Weights of a small image VAE.
Data: trained on regions of photos with short descriptions (Visual Genome), 6.0 epochs.
Rows from block 0 of the decoder, named by matrix and row number. Each number is 500 + 40 x the weight over the matrix's rms, rounded and kept within 0 to 999. All counts start at 0. Numbers have three digits each.
# conv: 3x3 conv (decoder.mid.0.conv.weight, 256x256x3x3), inputs 0-15, a 3x3 kernel for each
conv.127:505494531530518490538486463550526545512519465505490479475472462535512475479498462499422541563487510498490469503484486453549463483416463479539501520447533441472477584462438431654472558463579551515524497433517528543531465499507513412487463483516489478490522488513498493472461480500538535500461542547454464463560464564426566468484544500482554578515505532422515567516333543547556582511479471448457515531494445539519486464487449494522447
conv.128:496473526519468529517453481523499511537430456511511457500480449477457459477473518527476507474442437498488493563510528506493540440537498508457539555502509468439454487448470463583511461512531482465486484510433532543510496438523515458478510560550501471438441432511501468474466467508554543545473477524460544517457465469531534495509490471515583499550541480505534527533424491528479477522489524504415484518516510502520459456528474514550511
conv.129:521468546486441545539470521518502491533498413442464459490492527489512519432543523520475499557410509457548495498469474451523489517500545531441462455396443496488520448553528452575451563397508544436511504559530445568546501469595430548444552484543519555497543478602508579518464518513529483513494541568468578480478406570506487514488524511483496455535538501493493437450560465500581530537529443464494498501465491469563495502529519522492543
conv.130:464479488444571517492498485511484521544414506473515517492488496496545477539524538475524493402503527479472483510497521467493584481498539505521468517489488494522552576563501479477423497511508530563516523612449575545466507488445438529524476449553523492494496493558513467451496487489514533485525468466505522466469492526501497501523522493478532493533528499494532441463528520562576513547482519547471513518575504494493489520559487578515537
conv.131:547493482455492472469537469500480493545504521550514494480517560519534486525513535530526458498558508510523479484489493484532545412477536483502502475482476449502500470587551412552524507503447506445495579523503470522511467457532530457511489549396566578525505541426532539488505471473530515490495542492499526476552465563531488467527503475494514485501465516522483480516592516526492499479457474510537543546401480505480516551487482461471555
conv.132:530552517620496534453516482477508542426517491527482534546549480477478531495551471515449554469319497529536531509495516517533472499532463435512484522501495530495512531421480498611461448445490514588532473433435503546514491467474579443581466458469495430478413355550497534529456526499478427570564566493471447471524405527458582490519475535494480522501490511517551482527445479421429470524509479488500471483573562523417497413588505507541457
conv.133:523531537537520529529530531469513532533542509575459513520551492516543470501505488472474468491572441514557468510481493479466531526485479464541535494417485461460484499469539559557463541525495507544551506558453551463444508525429549396610439570529468501488510437473525446528477566495524483499474512489542429496500574421532409511514528500485531494479517518441471486512447501520446474488514532538423421542642537449439483464491405450534430
conv.134:556468441559508557476492449484497521504552538485458515504501501512498536523566501463490476523551454493495450492499442481476499527495468454491490472460474480539483533499479496578510542478496521491515553483514488490519509523519454551574488479472480507507476557513473547510498505497551506491515500464542398446547563489483491460492464465465463447510477454429457501427472480482525523486503491448396484540535536539548546506420552518477498
conv.135:542526496447595487496513477453456547440505581507521532485475521469451493499495527454448527475526438518510439514526507514477513525560533504555489503596572501541538483383508512507470448534481439533485486502474525492506550534435525540511444506485432461500419428427508477519520477504453576525517483474521484459520516428459450580519459515512473440486479490573485542495449541539462495475448552512594552542496498516436514498513459517514456
conv.136:485521530477441508500476556506543538476535498491506480520555510523547538472516527544501483523510512432469497464496532519526462512494540529537521528486446563526522471500517471482480498517504484502526526489552472407525480531509577538546503465527470473521518504477449469462474538554496550494536562526515468504474460557517515519488499507525494478519491493523457494482522552523494512530445486449561508523452468529541496494493530487443485
conv.137:524514474574411483510456477546511491472534476481529455470528547433475473469465474521453448516517535523474571550493531489555466450465503517470534561455474506446504459514491535584521494514508486458489440444565492525496528477543535414450518535516451458425441449460484485442482581500529492513505551516485474543529467501500520459521569534583557549529529505532486511535400480504461459483508553446473428461466527459554495441533575450493543
conv.138:523537511479476541514467514513463472503517511512530535517512522558515521560511512473410522517525528525527464446484458519463506483505477499488496466518512567535559610489533481451454480495553454513453493540512473453473490488541461546500452478524473468497521470509530515484513533535478492488522448512485487530477563500477547458498471499504469490489477480483477535553510443537520468505601503529573515484451458529551519467472469491459504
conv.139:522496482484493500492505484529475511513488503467511453522492539527519585492545473519528436519541577509491468483471470534531458502511545526509476486445462516514503503497589556459498470462464506517539545530486487457495472506492497585500539491474476503481465509451501492545510515545518442450516466514500459505529441583548552494514472527454478461471498483450490487483574545510464500528478497572581528508492485486462529561448540465509492
conv.140:476469508412557487510504467515564533518449523518449511515504475511551514448543516501472443481487503435503541469520476495495532533523514478509453538534560485526495539541482465410451543569520470552514494563475501550517515440477416505506511477503499537472519517517452478460445418561524521487515444482532505539496554481533526555481491503484528483493523492485529475513536468514503520577506492526446514518508491510531580448479395569534529
conv.141:536465494482559457544562563524512474521508516482487557497491488458534517506502495543507508464480516540562506517459531439479528506499533532591478514520547548503532515509515446427493529559549491491455517559471544486518455458497532413544513480505504510546522464527486475488521487600476449538457544520528546466496440529502546558504493522524500472505519518508455529474514530519476488512518478523524491453521505505503485461522420508548505
conv.142:488445408515560510500510522486495487519535491504521514452434504449487489435480440498554534497509485501513459516530488424475428483477509505550493526536538504555536472543468430513448558514502507475479481443471508484509445497532467450501461495524448512514506535521479517506486519449518546514509456516449488420550506557489484470448462483456433491439473512479465546479466497502516525500497478442552537487496508529506478491508478497521530
conv.143:457487516439474568434490473497496553478527517505525517497519539512480499479486503507521500425498474499532526468544477519427503578552458432544515497566557543492496503474533567459466539498499490483522477499500479478487512469471454579546428502501487497498510448493531543477506471535514426465518499475552545489507485517527505458478502482507493504495468471492513476498675409484516507474508486467534519532432474547504492495471541488433547
conv.144:492470510592463479559595512531490476470495470508496524464508496491464487488469478502435491496525512503372450476484501503503412470460456542464475516482442495498516575512450518537453478521503571469513521473522477487508537524534541511469531517472479495498459461497522510499506567470524475492506454510476490530487521490443469521485497504540520571510483468413483489561455533454478469506526470488455505584558495508532502461483514531470572
conv.145:466512533519526529581487548457484489489470451523371509506490496478512507472555498572512559558409506471550517516466528515523477501551515498487493516492479483523534503576455429525414579453522540513444502513396494487496472525500494474551520483499505484538554523581468486486494495460536472459474518418437548470502414599520496410482500500504488502466437480482490458423516501513498534535511469495520515570527476533509474516568519467555498
conv.146:494487498461500506543416525510514512503505495485515484467467462459458481473521476399489523476381482513448537517466496592451468493518496532442506558469497485492498516514461491525493466489522457473544484559527497516457543452481504490494465542504471449476500431529511493537499478525478524438484477479545484500520510505476527459505537481506560535516523555502546493531368508523476528512508496436486458508474451454542521471613522524512456
conv.147:435561472572536431491590591498423505516519532512433503553533531499472564537539506533503471484534491469527535510533503460544556498585477473504457512487459531388526529514506413469495572525495505496495568532467520524493479449476491454465500574467550564481529468484508587533485504491517377486485548470509589509491575604469525411482478487482538427484503523432498491579665468502572422536481474486544560459440408494512503366408539458469518
conv.148:523482533588385406485504533522499536555597495550452479519557489491538483466518442543490500578542528451500495453554483456527452505463502475442573485425448430558465473465534480635429551468498559426564481461589485524471475519513543529464477546406436529458495527512548519495515479458525599525477537539412444581594428534440506519511468487503397514519484487488484538557498595484455524506418523372515448506365476491562537429516610459451468
conv.149:428570537465531530480513521546504521510504518510454469480505525496510482494503503426489449506546543505420460539478489499568517445505491493551495459528492516513497506493505504443473525545540500458526528510489482457478491510474510578488508503490529451490449498500459461464487556483518507485502525498459440496491515469503521492516475502511494479447492512498527488472507522537492474507526480538463504550454462528545487556474493521500474
conv.150:475544559468377477516426506476580507565591578494492463500522502496556539489497499466598523403589426571549496499500515485414521449481521429422506473535571461549467536405543442429595496680502432471521410532516508456520417443470451413523514601554483428464533488505499462498466537549465514431515528527475477497557497475568444519521481454462480495510490495570548507546552560503512513459569509386456378457511490528472508555439502474461533
conv.151:474431550521372595456458447498510506451473468560457496508487534517507533555473486465455509500518432508600586493550465508468545568531522444482521487495473485468510535376423558677453534344559546457553477486561500492525525564535452478540468540468493446485451546534500562507522470484583490559503479471521526512501572474543491441483512546554472494513490525415476568559475510529540503501508477477477476481530485563542533463470570495504474
conv.152:529427437557588574522570489517438479419426439477513475504462499516478473542463555516425504599367548450428455472525526488615472541577486531590467533464400500499493441633478549590399500351519523533511620491518497529503583649545585541493508389430502555536512512508465523510495482432522498604531492512507536508466494507424595476459533513552497486473511524448389444460426482488461488545425453675538579563474478481498505427614463506538528
conv.153:529512538485523496458518532480451505462577498454520515497494482486477505529501498484515495523515499511513522435513505491501535522515466435575524458480504503471486492395553519472534429549476461484521452493523458504534497464520473514507501447448495486531456461454466469542496469535478502518572506457535523534533603488571411516493540539475530496465502473515453518490534496487484511515560500430524500497494514536545514478458506499500491
conv.154:493600469472518448504542534509499499426480429496432466515525502492545518461451475589593535545494561489570422567427455485423480475477473520461515544595380513562480482483575411410475513589516534462456488451450474444519465564509559338592442531557449477489519535465513492420406509461510441517521538514450561451552400554549516565494472528520543503482461495485445418474632518455516495516525491481632507453506469534514453486512425494466532
conv.155:510485523496466483504521533479573496482475496531500512527535549537485466485512479503497503433490541524470506502493504470500557510500483489424430510525531451477467510505547445433567470550508497570501493584482470553482477413515460432427512551483494443499473486479528460474484515504459452521465492470495564493466526577531497524507518466476554490558525508517549448548592499506493488471483501480510480455471470553506503487543481542528587
conv.156:506492447452558508496450555497496543510420563528430535473448477524403497514516542519573566489531490531499502478528454506438559538568511502553531475459473513533537558483523544454455531542470469477519506497434485479473527500451442558534449456484517504533468528511424483519502479529519423475442440430497506425409601484557447585543490489503439491520529479476543499466582438501517554521518456518402498508556501515499467504504508460488495
conv.157:453502540443522549501483487510441518526453512549496507528537526509523534528514550475462477444533608488460461504476547556561556511445541551494464466423540490435496473522541540483479505483497500534472551634520509551513523491520446526461538399575539543509495472485537464486515483480468536478524455490488502467490515479459463560511538492547496548534558500470478432550424542538518479538448533494475490480462507444511542566552457524488467
conv.158:515535544532480497573514543506439437519515472508531568539514494516553495445508529478479528476468604483469515502521531458556485491457528490406453513373544445542493385541537556478473450587449518533464518613531557537492536457513534525521544447533519467511579403476565532458489437509457523570495549533524474510518431516505497495499554474456556470484520495565510432584438534550481485552489504466622539536422502409410531506508480504498570
conv.159:476510472575531498514493466508491566485593507502493468522467511500499532482462516475476427530535484474524409417470488481497462467501477493474473418465500452517521508579540525538513512555463510482489516445487488460489459518509467469550488473435497533519458519490484496499478509463519553524486529475525445468552531501527492487468408487447389449468464498459472542452459536481476483462500506441510489473473542498472434504572518475491547
conv.160:541552495508459536526457491520522507502495469470505515488531500494511508495500495469449518521396496493529484517499495492532479493545501513465449524448473486431463474537512485557538470466477480457507489536513500478507483450467493542457510510483499461500554403478513470507460560453477431443464506522419532543501484504452519475558521474502507510529521465541480500489431527546518465485478502551451469532493507466563515506465537476420518
conv.161:510460425488569488454513518478529507513493473516486548515498503472524519498507483482490474487530488493472514473507526459493512532511480496469494560505556512477502507502543488493457542562498527494459535512476485571545522508518394443523459486509509529513524520506529518523488511467566563511492531504498452488543525477496450527505463521489476466505499462438514485513552547514517523515459495450503526493523475498487483464478447598614527
conv.162:578476456491600501519558472467433477504492455461569461529520486547532536529511499534551455532591556513572431488527513432489528526550562496462491449409476541523525456552548473525481551505447528501477590555498498545537541537492505483546547382393541501538531573512510525508500415440539584495531569487540450506525432556549419541502523501492505470485505504522420424512501535554498545509422438500552530440431502538477498494423418506500486
conv.163:482415473502585496480530506449481507465511526468507491484521476476500528469492531517516475447528521514499462467489511526487485489486488447528499471552513504490477545584520465458488534476435492540495491440453485493534502513505433527513475474506521483487481554543514523510506463512500513497494449464493494439472509508512506544482462416437450504481438480432502463437591505473564458482504464527452577537549556518421498480455467495549555
conv.164:476493448440484486453527534500521459472467528446511460528496494524535500545463506536583487528624464549445466505452513485549401441457513530580527596574556583542494458546541465461603483449551470525481510486552483468524558515518559448459541472548498501473506530460514436471500516538463507569501525541409550541514378476506542521543449510578593582509473501520419469568586614470440525478489542514535474471587513532451496551525415505470533
conv.165:478419529470676488569536458540422508506563499554502472557454483550518490487475522461562461508593541476506512467488482483508496490504546534452516508447498490587509475628515477488447511466478516519486549495565466462525502539521544480602529513499510465572462551464480506455528378538532631482526440510438500509541429536486449538554470520548484487541479526536478510478566476520478588433441444456536504441490532516442490530419519461503525
conv.166:472558551469515543463543551514557511478492518493493483500505510499497539516561550548497535507550532504491570483468502507519502519504485521500503542459476505531494505519549456510486525591500512556525532536534535488501483486469549516510488475515511511462468533418479498526444519523467465419486509512442523555485518582467480490495533486532501503488537523541515479485461487529531505548519520543513517457515504456506536540450482513455541
conv.167:496518530480486480527492489514495492497420486499508506514530480512490512486497523538509518445413513524506549522550558533544526506520511518523517543520468540508522540467497519476539468488531505496486401497523533528499502515447501448428515502497535471488457353482508491495482489504480466507519417487494554532497438555531538513543521489581592523547544535528562490556522471487450430524467548586490472471530480442479491471629521525527469
conv.168:460457488525484544505499506494538520524471515474517504503457464434456471486452462494533568469482475531520497533487493520484492492465484477557543524499523460468519520478531487535464504486487484446456465464448553470495489529492448395469505507592440489478484492565528514470469442461564482465493496474428539398575493553577560542516491502494519546502497494518498443475441536465448528564456494488451513556561503531510504459554487501582496
conv.169:518561496530433500508485515551507496483560509501545518487516490478461494454439446518481515566448501521497529484452460490533429478466476534497516540570477520498481434540545508482512470530484519435494446386496472442480511516523580480487522558462457506522494479493516558505479582503481450542451529566485421474489463553521514442464463541517441514475455431533460528514439541473429433462525522454604487468434459488497537450474507521427482
conv.170:521539538483505424485512498468492491498538521508480484474520481524473467490520477492558500469497480532539477477506542490525539480532517487453517500552478503500512456440479503524477552550502532466505505518551467538481538442505494597503478550456449503528483490459512505469546540493547497509485517501461594539545486473471448507505534555533519546527495478495487551478582448514502489494487517507440466485473483492474469569484529473510512
conv.171:463527508528492539516525528549511458521523495477541521480503475502562466478563552518543542466606573501450483497558515524519513555511486464476502507496518517586517505585517518413474438599462482537515566485415492482514484515447443589468568484550497548499492562473462524459479546455532453411520431504447414496458599565521508521519481532475505498524500473474436450479643423470547472602486417563528535528539464462597494465484508496476611
conv.172:536546531524438519489518464532491497494556472529492525505512498483484496512492480540444559506449539551527539512494546504452435508493536541447499477461526501550504454416528523516448420516497522448506486483530477521507457498493556479483494461504452435485494460489512500489525523493465481520530557520521521555501497522506508468486559490518594529538505508547474471546466478497501520487512519457600462499431500554578517458491595479484480
conv.173:458510485591503398558494472430544493508554497493496509509479519501528544483462475527448529513546526451576479521448502485524494536426435465520517490439481475527537504480605516579429552517480499469455471449463523537518499518498552381546482461487487488544482439460494545447474594502493502529489561485474486490554447543495509556481520536524563479483482476534521450532552533481472489493448560564482514591550454487439502489538446512510516
conv.174:477519517448577567554522528487492528517407549508529526469427459505509437505570498506507508481460576510452496486498485531500493506503538469536488499401491490552504438529512569553491535518504530479470461497495495510528544457478507565569504515543482414467498427499502430446495508525503590443473486469560428496458495504531448539510485460490533500489481515522565515501494478498435483446487446570442454527611530514446457499533514457531492
conv.175:480527473553426525500519491485480454478607491465503515455503499508502519501521431486430474575551560480552429493493464464499501509529534503475522445476484477562519449541505451589516535513484467433525540493592442482503476514497501572525526500484514493489520517506498555508492539498526580528483554506493410517515539529446545450521436491485403448461477446514490520515524517499510502485507448432529465493451515463536491467477588431420512
conv.176:497452446399470466468504441494480479388275484468492468531508490512478521470524504562534513480424508488460541547450486452427420518544520573674466510578481521572543488488497448496450496394489543519481543466525475418509527558478572507575472464523514513539525442504475496489528426528476487488562516507493578525524293565584604491478468487566514488513520485519423494482491564431439527454575512624632517450553491533457488518519431552504473
conv.177:480520521557341520474482552529524498483607463493545487483544506508486520495461502494452437558515570490506504477471501493593482424420471512499535528445484471532496431466513497567515401467515521499550493481648499536499471499476561423448554523499481454430496441450524440451489552518520569510495560506508439506476446480499568537491487510541478571521508544530515428573448567457520490489460506473528420534378498403500525468545579437493476
conv.178:488576547465476536467471484508495504480474508480472512530506574526577529591589540538451502489511512510461499480515453585495459525506522480519477418506551521534531487472536545455538521483504532542523526554486486529494507528494467542519487394515512513528494503487475490486474516538477519491517481524576477507510507458457493528510463495495454428521522484478441443495528546483555514504520533522460487520540509515524514566475496546460471
conv.179:543565511521457492501459497536550554525552513448516497521558471524494527487493516459518501542564513525508488514478495519465472503486518477507506485525497529562539459517550510424514465542496515509458534537508527475524452468470501517489435487506498521487523463496474484438536473511450529473529526556505481463505537481503526507490496489516511527483495474539490516503413494551482488462503516475453480471473464486488476521499478513429503
conv.180:495396523526527482518506519487453490573591491542482460530468459506486442495478501515557481509613565506486493453523535475466503497513526478445490507469505484568542537606504412441471533508539496413476531432548578478512501496566500461528486531482445517533539570496490516508537428472524506534472462519538533499572544561552443500515482495437472449524467513483466482474552497554456541433457477349545586489423439567499569466514508547519490
conv.181:548481499511493506558464503426444512511468495474489450463451481534489461471497510428514405571502511473468455494496544499569466493509497546415530429354440491515436529573503468611557476432534495460534475531464444519500550471526417600422615484460524511419463430478516493553539492465530585476484444497478521524525507490488576496518544466488421505489509495451575487522481459490497509513510454590413484542429509427558444529507647445529547
conv.182:515476491501551489473441510441520527537513553556512479489498506478526490515541526492530561442445482485533494493552522480461512525545570410435544490486510459528502563458493456528535535518481481507535509564477496517469501464552488510555531479499495471477454500546507476541504446501510604465470506537522514451501498520505496468478527524492437470496458475519557482465475490524494490493449493439456465521483519549496473489538521516552484
conv.183:551594508519522560494450540504491511513462489503490555492519489495540503512543494519433544463424506532482535501488543472480495486520557494536469475463553547509519543390555555591491507578511465540509475595472521536503523438517512376552467487559476456499524338477525416458479546589451503485534521515537495523459463477547519470518531470518542472509554567495476444560439532436496470515498552502479421537574515452495489459558469532515500
conv.184:497426509534523475484512518485473513505490477522504531473467464442459483516473502495553466415425524518512526497505549534516480487496483526499514538514516477456516499506487477593484498462503513441509460497482533522536563455496513341520518522519480474505491487544497545526431488509524502533499504511491524468521473518520509513550500463507519515548515526461509480497475513473480495512470438498437526554553548525477493459648494541573509
conv.185:528519495599619560549473520517439524580494506493470580493414444539515473519455485448495473513468521471474474476505533527500504531451473526406491437510518481598494505553477460345436473523499522537499509497505540554547521493532525539405542592481496464499525502564482520453506501506440451489380515516447471494456476512482500497496493526488558508453536468517532539471361509505463499516508509432589557588467476538439493522485524444460526
conv.186:461430497401496477535455505561533549578470455553503517531500482551578486542504531435537497545587496450477499461512457452507508501486470502393560541496550467496499581598498423450528551559543519431466494548559539481541440454479424514459515568541499513495523590521484488503543490492478465492488494524531578516514575501523430483519520511480510489530498515519521477462494500557530551493503538456440504545428530502546491578393469498499530
conv.187:463503517459464522418488507504461475508547492513523506508550514551515556510451542483532480547596488475540473481495482481483479513505517496524510497528531488539515504483517538384443536537495560498502609465536512504515469507568452440506511510489481520509487569450479494470500542512486470485502534491485478501487611478542476514454501514443478491480436524507431484485526511505588473495505514460534544485507447545474531466421419471450525
conv.188:521489443459545483522474496465502514559462531505452473524485447494528486493500542387584563468507543466495466493520499526453503509482488444526496527541503490536509488531472493578518543501533512454481486477454504496494510528489373524512502532496498483463447517554519562485553465472587546498528482500472521477461480500524518491536480505510450515477445544452559496489563501463510551505447468517464586527549496504498452564478506510549506
conv.189:539520500482622547525453513510473453464488432507488474483482516530497515503504496555439492509414504503571588464490523467500530522550509496547466422500479478521502484392521542623439463414457506545506552531502473485531514513548471589535508414514555485518550493554531561549501392465470524450492536476497504533444518459520411490477533458488462434486499490453443493488487537540421427514537505510437516488575469515452464482460493539497501
conv.190:488531522580460530464511512514539504508582546514518492475537484495463542460439475497552501514504481491541450493478478435478518474424498507481476486511474559441503468424434474625501473525494476454525458420507517492536462526483596431524556502433521483512435482504523524464509584483493522541479566535474491439506456496501467467476520449467496464469436502557498529484521472474408451503514473449483519463485509507537499428472538493500473
conv.191:508560537489516507487529513504503481490458520434470489470523500461465503498462509498542541519427504510476512550482473538440483519465506474477514545536531530500476510542495563465500504529513482467449462500488466430532497506497537489470479557519506437538563476487543527482434533567450428535508532493503495519489512509548462543522503487526522493479514506613565480532503523533542496506535452519508516503542521539536493525510503522493465
conv.192:486558510528545497508496526506470494531572497547528570540513468502530500558501527570494426400520562513447531470528500457520559450486520533413501507428506538513502508521577541486592481588492503583482525569536533578493513397482495471401503442522523561496487471471514477476495513475507565502542517501546487542467462491496480545502512477449526478515497558496526454546552544534556498509423530447462451516474546453425517507512507549482468
conv.193:523502462561524509461461478501545469496519517452482458466503474459468512484446469498508561578421414480533498494455423512454438534517432481450487510573480528492496540517455509572535536428504497411496506397443452431499441566511482540493471608482448492460512578548476597561494533500505409481451490544515524467541490520513523492479479476471470480488492446501559577448551464469509495496556456498463540505557493535583423494432561494487612
conv.194:509493518556448523504474491501504470515433445509498459484498474457465496478496471557413525520414502501521551557485536511584442499501510534445528512475513499518478494476469515531504437434539512491526498484582530537511483468535512523447541506525460507464458416502470475492490527534510503498514520566485517534458454503516502501565569542547562550548554486523517478553431445526494512521518507473459422483460465449505502461556581512455475
conv.195:596534570597515494532517497484510466494597463485510519514528524495510492493490480524424537493415479447520497508524497463570497491483448501407514508384485436463431538455485400648514522474511557485528438495539494516533510468466546431456507492510440492517470440497536516461454555465519521531503613497508559474562461557492425437456513517528505560510468492508526504517479454518467475473467510449451437535528492492464529424495564460468485
conv.196:473564487560552496531526574510456461485520492480541494461496505505482490478470574507507489454516585522467472507465516517530530477456510515497460430475494542513468465641578552300492468655436503486461535521487496544453524429432575509442488474452509529506521381487514440478506485455414475517500501505459510512548522515532450583486481427482493465464500482529510464462455472497482488514532495593571538530432506425424523516558467487502528
conv.197:413471470556523494500589544462511499506562533491461553547491479538524487521462552570507471453555451530452425450476483450463490488528503508549530522416447499563511448508633522515535458554506453491521475463494529476481480445510531510573479445472435532519414505454477567486490669457564489548524551499549554501412504435559335524487485451476588467546504479566440523493658550446510498501490494575515478486551464465475459540440465490456521
conv.198:476549470541414532466518495552521489487514486504478534457523457475490496460472508583499529497494477520469434498475465483491477487483488519446535458474526497549509461566500486509495492427573453471465480451526505496522518432551546430440508531459508483487472485476492443478469516479442444540485493526480556472537489485495529479504476484496515522544502499507433548565412521523463535500523504526502491471483543527544508436530530514483466
conv.199:452526515542569548512447576483542511483444539478497512467494510520506510531509553467550486444470517530543515480526538507523561499483513483501482471518487476472481472458504488533471492510504491555509494571448531520506544462526437513488518479523464499499436483573517516487462492503523498417475509505515469477484451486533467517507487465493489488529515490487522470479420513467536502516519498532376461537588482523459492471564503487550509
conv.200:451434503514437509481482511454528514482516518511474467472516478439469544521482488479462560543486483496524567524510476452479488556433502491496534589469472505504530512471426462591464481478531505514467444436456482470476534603513521403563473537437504476514532560504500561503463494507537479463541526478483493506608500510502493507501495514504450498514464469500499471495485503460439544539523486514537535513557508510593502410473443514534492
conv.201:539504566528426520549468572540529481520517576491564559500549526469482494510546505506426479429464510456479499495526520474491486459539532495431473420366506466494521555521576444542555453504479501523526497579499438465582464449447524550450548468526511508516523399454502534559448464502424449490488520553482543517486533586529530475508528463475595507537504480474450424541555508521534453556461485506552465472475497518516566445544548476463551
conv.202:505500489500532493552504523581505528548489460524539509450501471465467476493459474490502529448489527489551487493519535471532482485485484546482562515486526473460494512549507519540490537475488473499497480548522518545504543477462538400473543516533512491493553510469496492520490518488527541512534511484503510509546496540518493538492533508530533525495485538499530501495543545484481529539455479504467521519527529484446471467519526501600475
conv.203:487438446547503547507521483543516483565529554471503453444510483487547551524497481453559452541572551463510416438540514495510512491517505500479490456416461490576497461584507470561483523500485520540495592506540490505487467531540447589488535495475546514529476558503519521520462499415550601501535536508450407524505573516507518476474433431423467490471436513489458480541491530453570506493443472494447518529454476514524458501437570418494546
conv.204:487546488506472533492555526488501517520516539509499459510497533527584520501509532520452479506546503503535481493495520472473488467476481521510475450489467511487449499495529529452516480505491543555539539490512504434504516532515463485521466498455530523531519500462530519494495504514467492500474544533478503513469453508484491530479494467477505473526499500493449489533561538500477505502487499465511454528489518504493535560495442509420530
conv.205:507508561441431466527506523516539521468426555507477536502508487539479474471481534566463515456395438502557528547496475446469534498474508528523463484598532500460551495432557534447529543556495484555526463508468499471499492425466540498512457517544511467514529377458436448531522430541462448506509481486475580530523457532543496571465515490572584529481541530512505496484486482464500492460541547483497484497528558485478535530478474531539549
conv.206:446494499488456512518495492500543523463518541516489480496503447483456518484502491472444504539529450530492493504486433486492481428434474500555551491505565533575483566453516485530541493508543458487501449442461469478488471499469480499482492546454460471482466395451406470445521545514534540537486490525482501463479534441503554561457458501491457478488442461495472542479461499511478479530494500543453521492588479580585519506556554496504566
conv.207:471453480408548535506503474558535566531423566457532543458390479494560482544504502473590483448574488459471409467486522482487548523470525535513489507544532530436498503614415436428497488470545493558512524530477516460487539522542401554368530516561526468495554646561517456475547436487532535498488483508487513496429443531517566493480456474510532505496545535428437556507471524546527614510530471526474573491493472563538511520452452491487533
conv.208:495507542410479526488423532479545553529437539508497493531495506510426497475552553485522472480476545538493533474461542530457508478505522506518552471494484522535553530457546522459593396512505496514539482617500483478438447425454487599473480450525489442481481432529501437448516470457472552533522481495492498521442416473557474556541478463475468533509540487473597520449455529500513508495519471583379404496518502519492467529598529477489532
conv.209:510451512521527466528521510456529507509490520510510509498467477470445440440505474523487528478543423467489521493523525507499495505535503504420520561504492524470494550547492474490504536485547498499462518491494516569483473501562464493476484494462481500472503512504546511496532448474498540542537507487517497435508536518522502469493487479472519514521473509484531460450519502526499505503459495467499537493499509486446489466496569505490510
conv.210:492526527553519534443473527463471487545487487472474491484534531516518474488484517508518570491405508510498536458518505472514510493510472506477454512477493579505488459537524539445481454434509518545452459534490434490550495450501479459480466440523439483490564458485520500464527483539472443477475528506505497546447450499525557453486554566529523524477506495501564501426572444482547479500506480529520472486496465453458537530572501518499527
conv.211:492470463586450533567537503517487485475493466507505445523486506491551533508549492527429542481513560450545523520513523471556487545515557496471495518423449496514490419503483546527439480469465526501512550548558470542486529544535485452532501397556514499552582467529508527574475444449505544483561515487439480515486414554503502521503519517508483466490519532489444444562497508529513487493399510539567509542477476432543543409462444557546513
conv.212:470504488466486530472487496440503517478496554474491502493448463524469484529515477483468473521442482540435462505471504545500457526495462524537531431553551499513535553480462591428497517517503494531538471399503507463428525509507574536545494569457467465440428404503450429422473520552519556557495441499492408491512498389390591523479493464482502546495529510455501559446365496462423510497556573538426462528525517522497523472555506519510505
conv.213:459564528520427538529457489504524505458565532458501516488556548493516506510487508560418497524493548526436520509485463521510458523509494531506512473464482592541472502461507553442522464532502533522523539502525447481522486453474566580469477455537514440493524444474524480516525559538424445487437491544473473524510487489446550488523488521532479519489504491512464470496432522480540471523520513539538451545438505479562533572486561477499447
conv.214:519513526627454470402519490517452517452568472541551480529542535476553555492467468490473503490514480507543488479502487448557495468488462531437518467553536483457510508516528469516482508449573505493524550478561514514528448540479490426504477496415532496500510512470470539523512500439474437607509567553476506443566568474469517451495510494510477490510452537528454485515503507461557459543477520393523485449452458468515513496447530506518406
conv.215:547530527516509551516500515528470485469519453490544458533515531516539514529538501494451466515449507530474474522502521469460518537475517565498467468442465521486480447535509575445533455475500484538537525529536456463481546467472551546508458523519498552460512543458525515454544537515445446464452525523547477600457483530452474466478550497527504540482528489533488499507552501526535457495552534529562453444421493514535487539509506489466508
conv.216:488467480468471501468471484559456528521468543493463489476474483444487517448489498467537564501399480520500537511548495523455472514518534437397494568596491526581566546477435447529467470431524518494492474472470450493528506572525458580438519562505470441475591521552479584514517429465546504505535442445483513539512445558514558457525478519498512496541540499506505499478624489531540510523467407371541553506496479556563499488402546546534491
conv.217:490563530465468462419494553489491526530571568481464521531507492476519474474506506472571436482529521437526469466467491544477527487492490472481521515627514497557508530503486497359530525567561496476459452512501451444482494476435501554431523609507531502485491549496528461462497484569491456546468468532497467517490578549530523505490475467432468518498497526486506532489556434536574506461555570408520481458383502493478482503435569458447450
conv.218:496504475546501413534599508442467478462479552462514504484493544478447511501529490540503456439478574514517537485462503500470549484596547456606461491570484582557562415456542522433533389544506477529479474498475478503477520523495575522474553452459479504502496475512491534487481507549405502531485519496489476493448441492536515502551491485445453472504471461564433466536593497486467411495531530591545472513566502484429526482522536568470512
conv.219:483482538573541521531538531462472531485532482482463503514455505517503541488523490438453503546470506504498483493534515510545531529521504443571494526468463500506498517428476501598494452451495572500524481440478526546528514521526515448518516557459488493475448510548482506452495571518540505460501449519510485519471484473451415539517524522478530464519448480491452489399441461482460481562467496520456529553527504527492503448474521542583491
conv.220:511470496575458538566465539513487516569565467512531501488534474432455511488505490529532563508494526480484537517466474474457477496540560445463520511460429499582512537445472498560461476540442508442507464432489474454460480502517466552522512499469488468528499532527509504533522504460515480529546531473458415498524514467551468493498471496470484435507469460535551528493506481513487485535506462455562485502467505501564491463463548474511508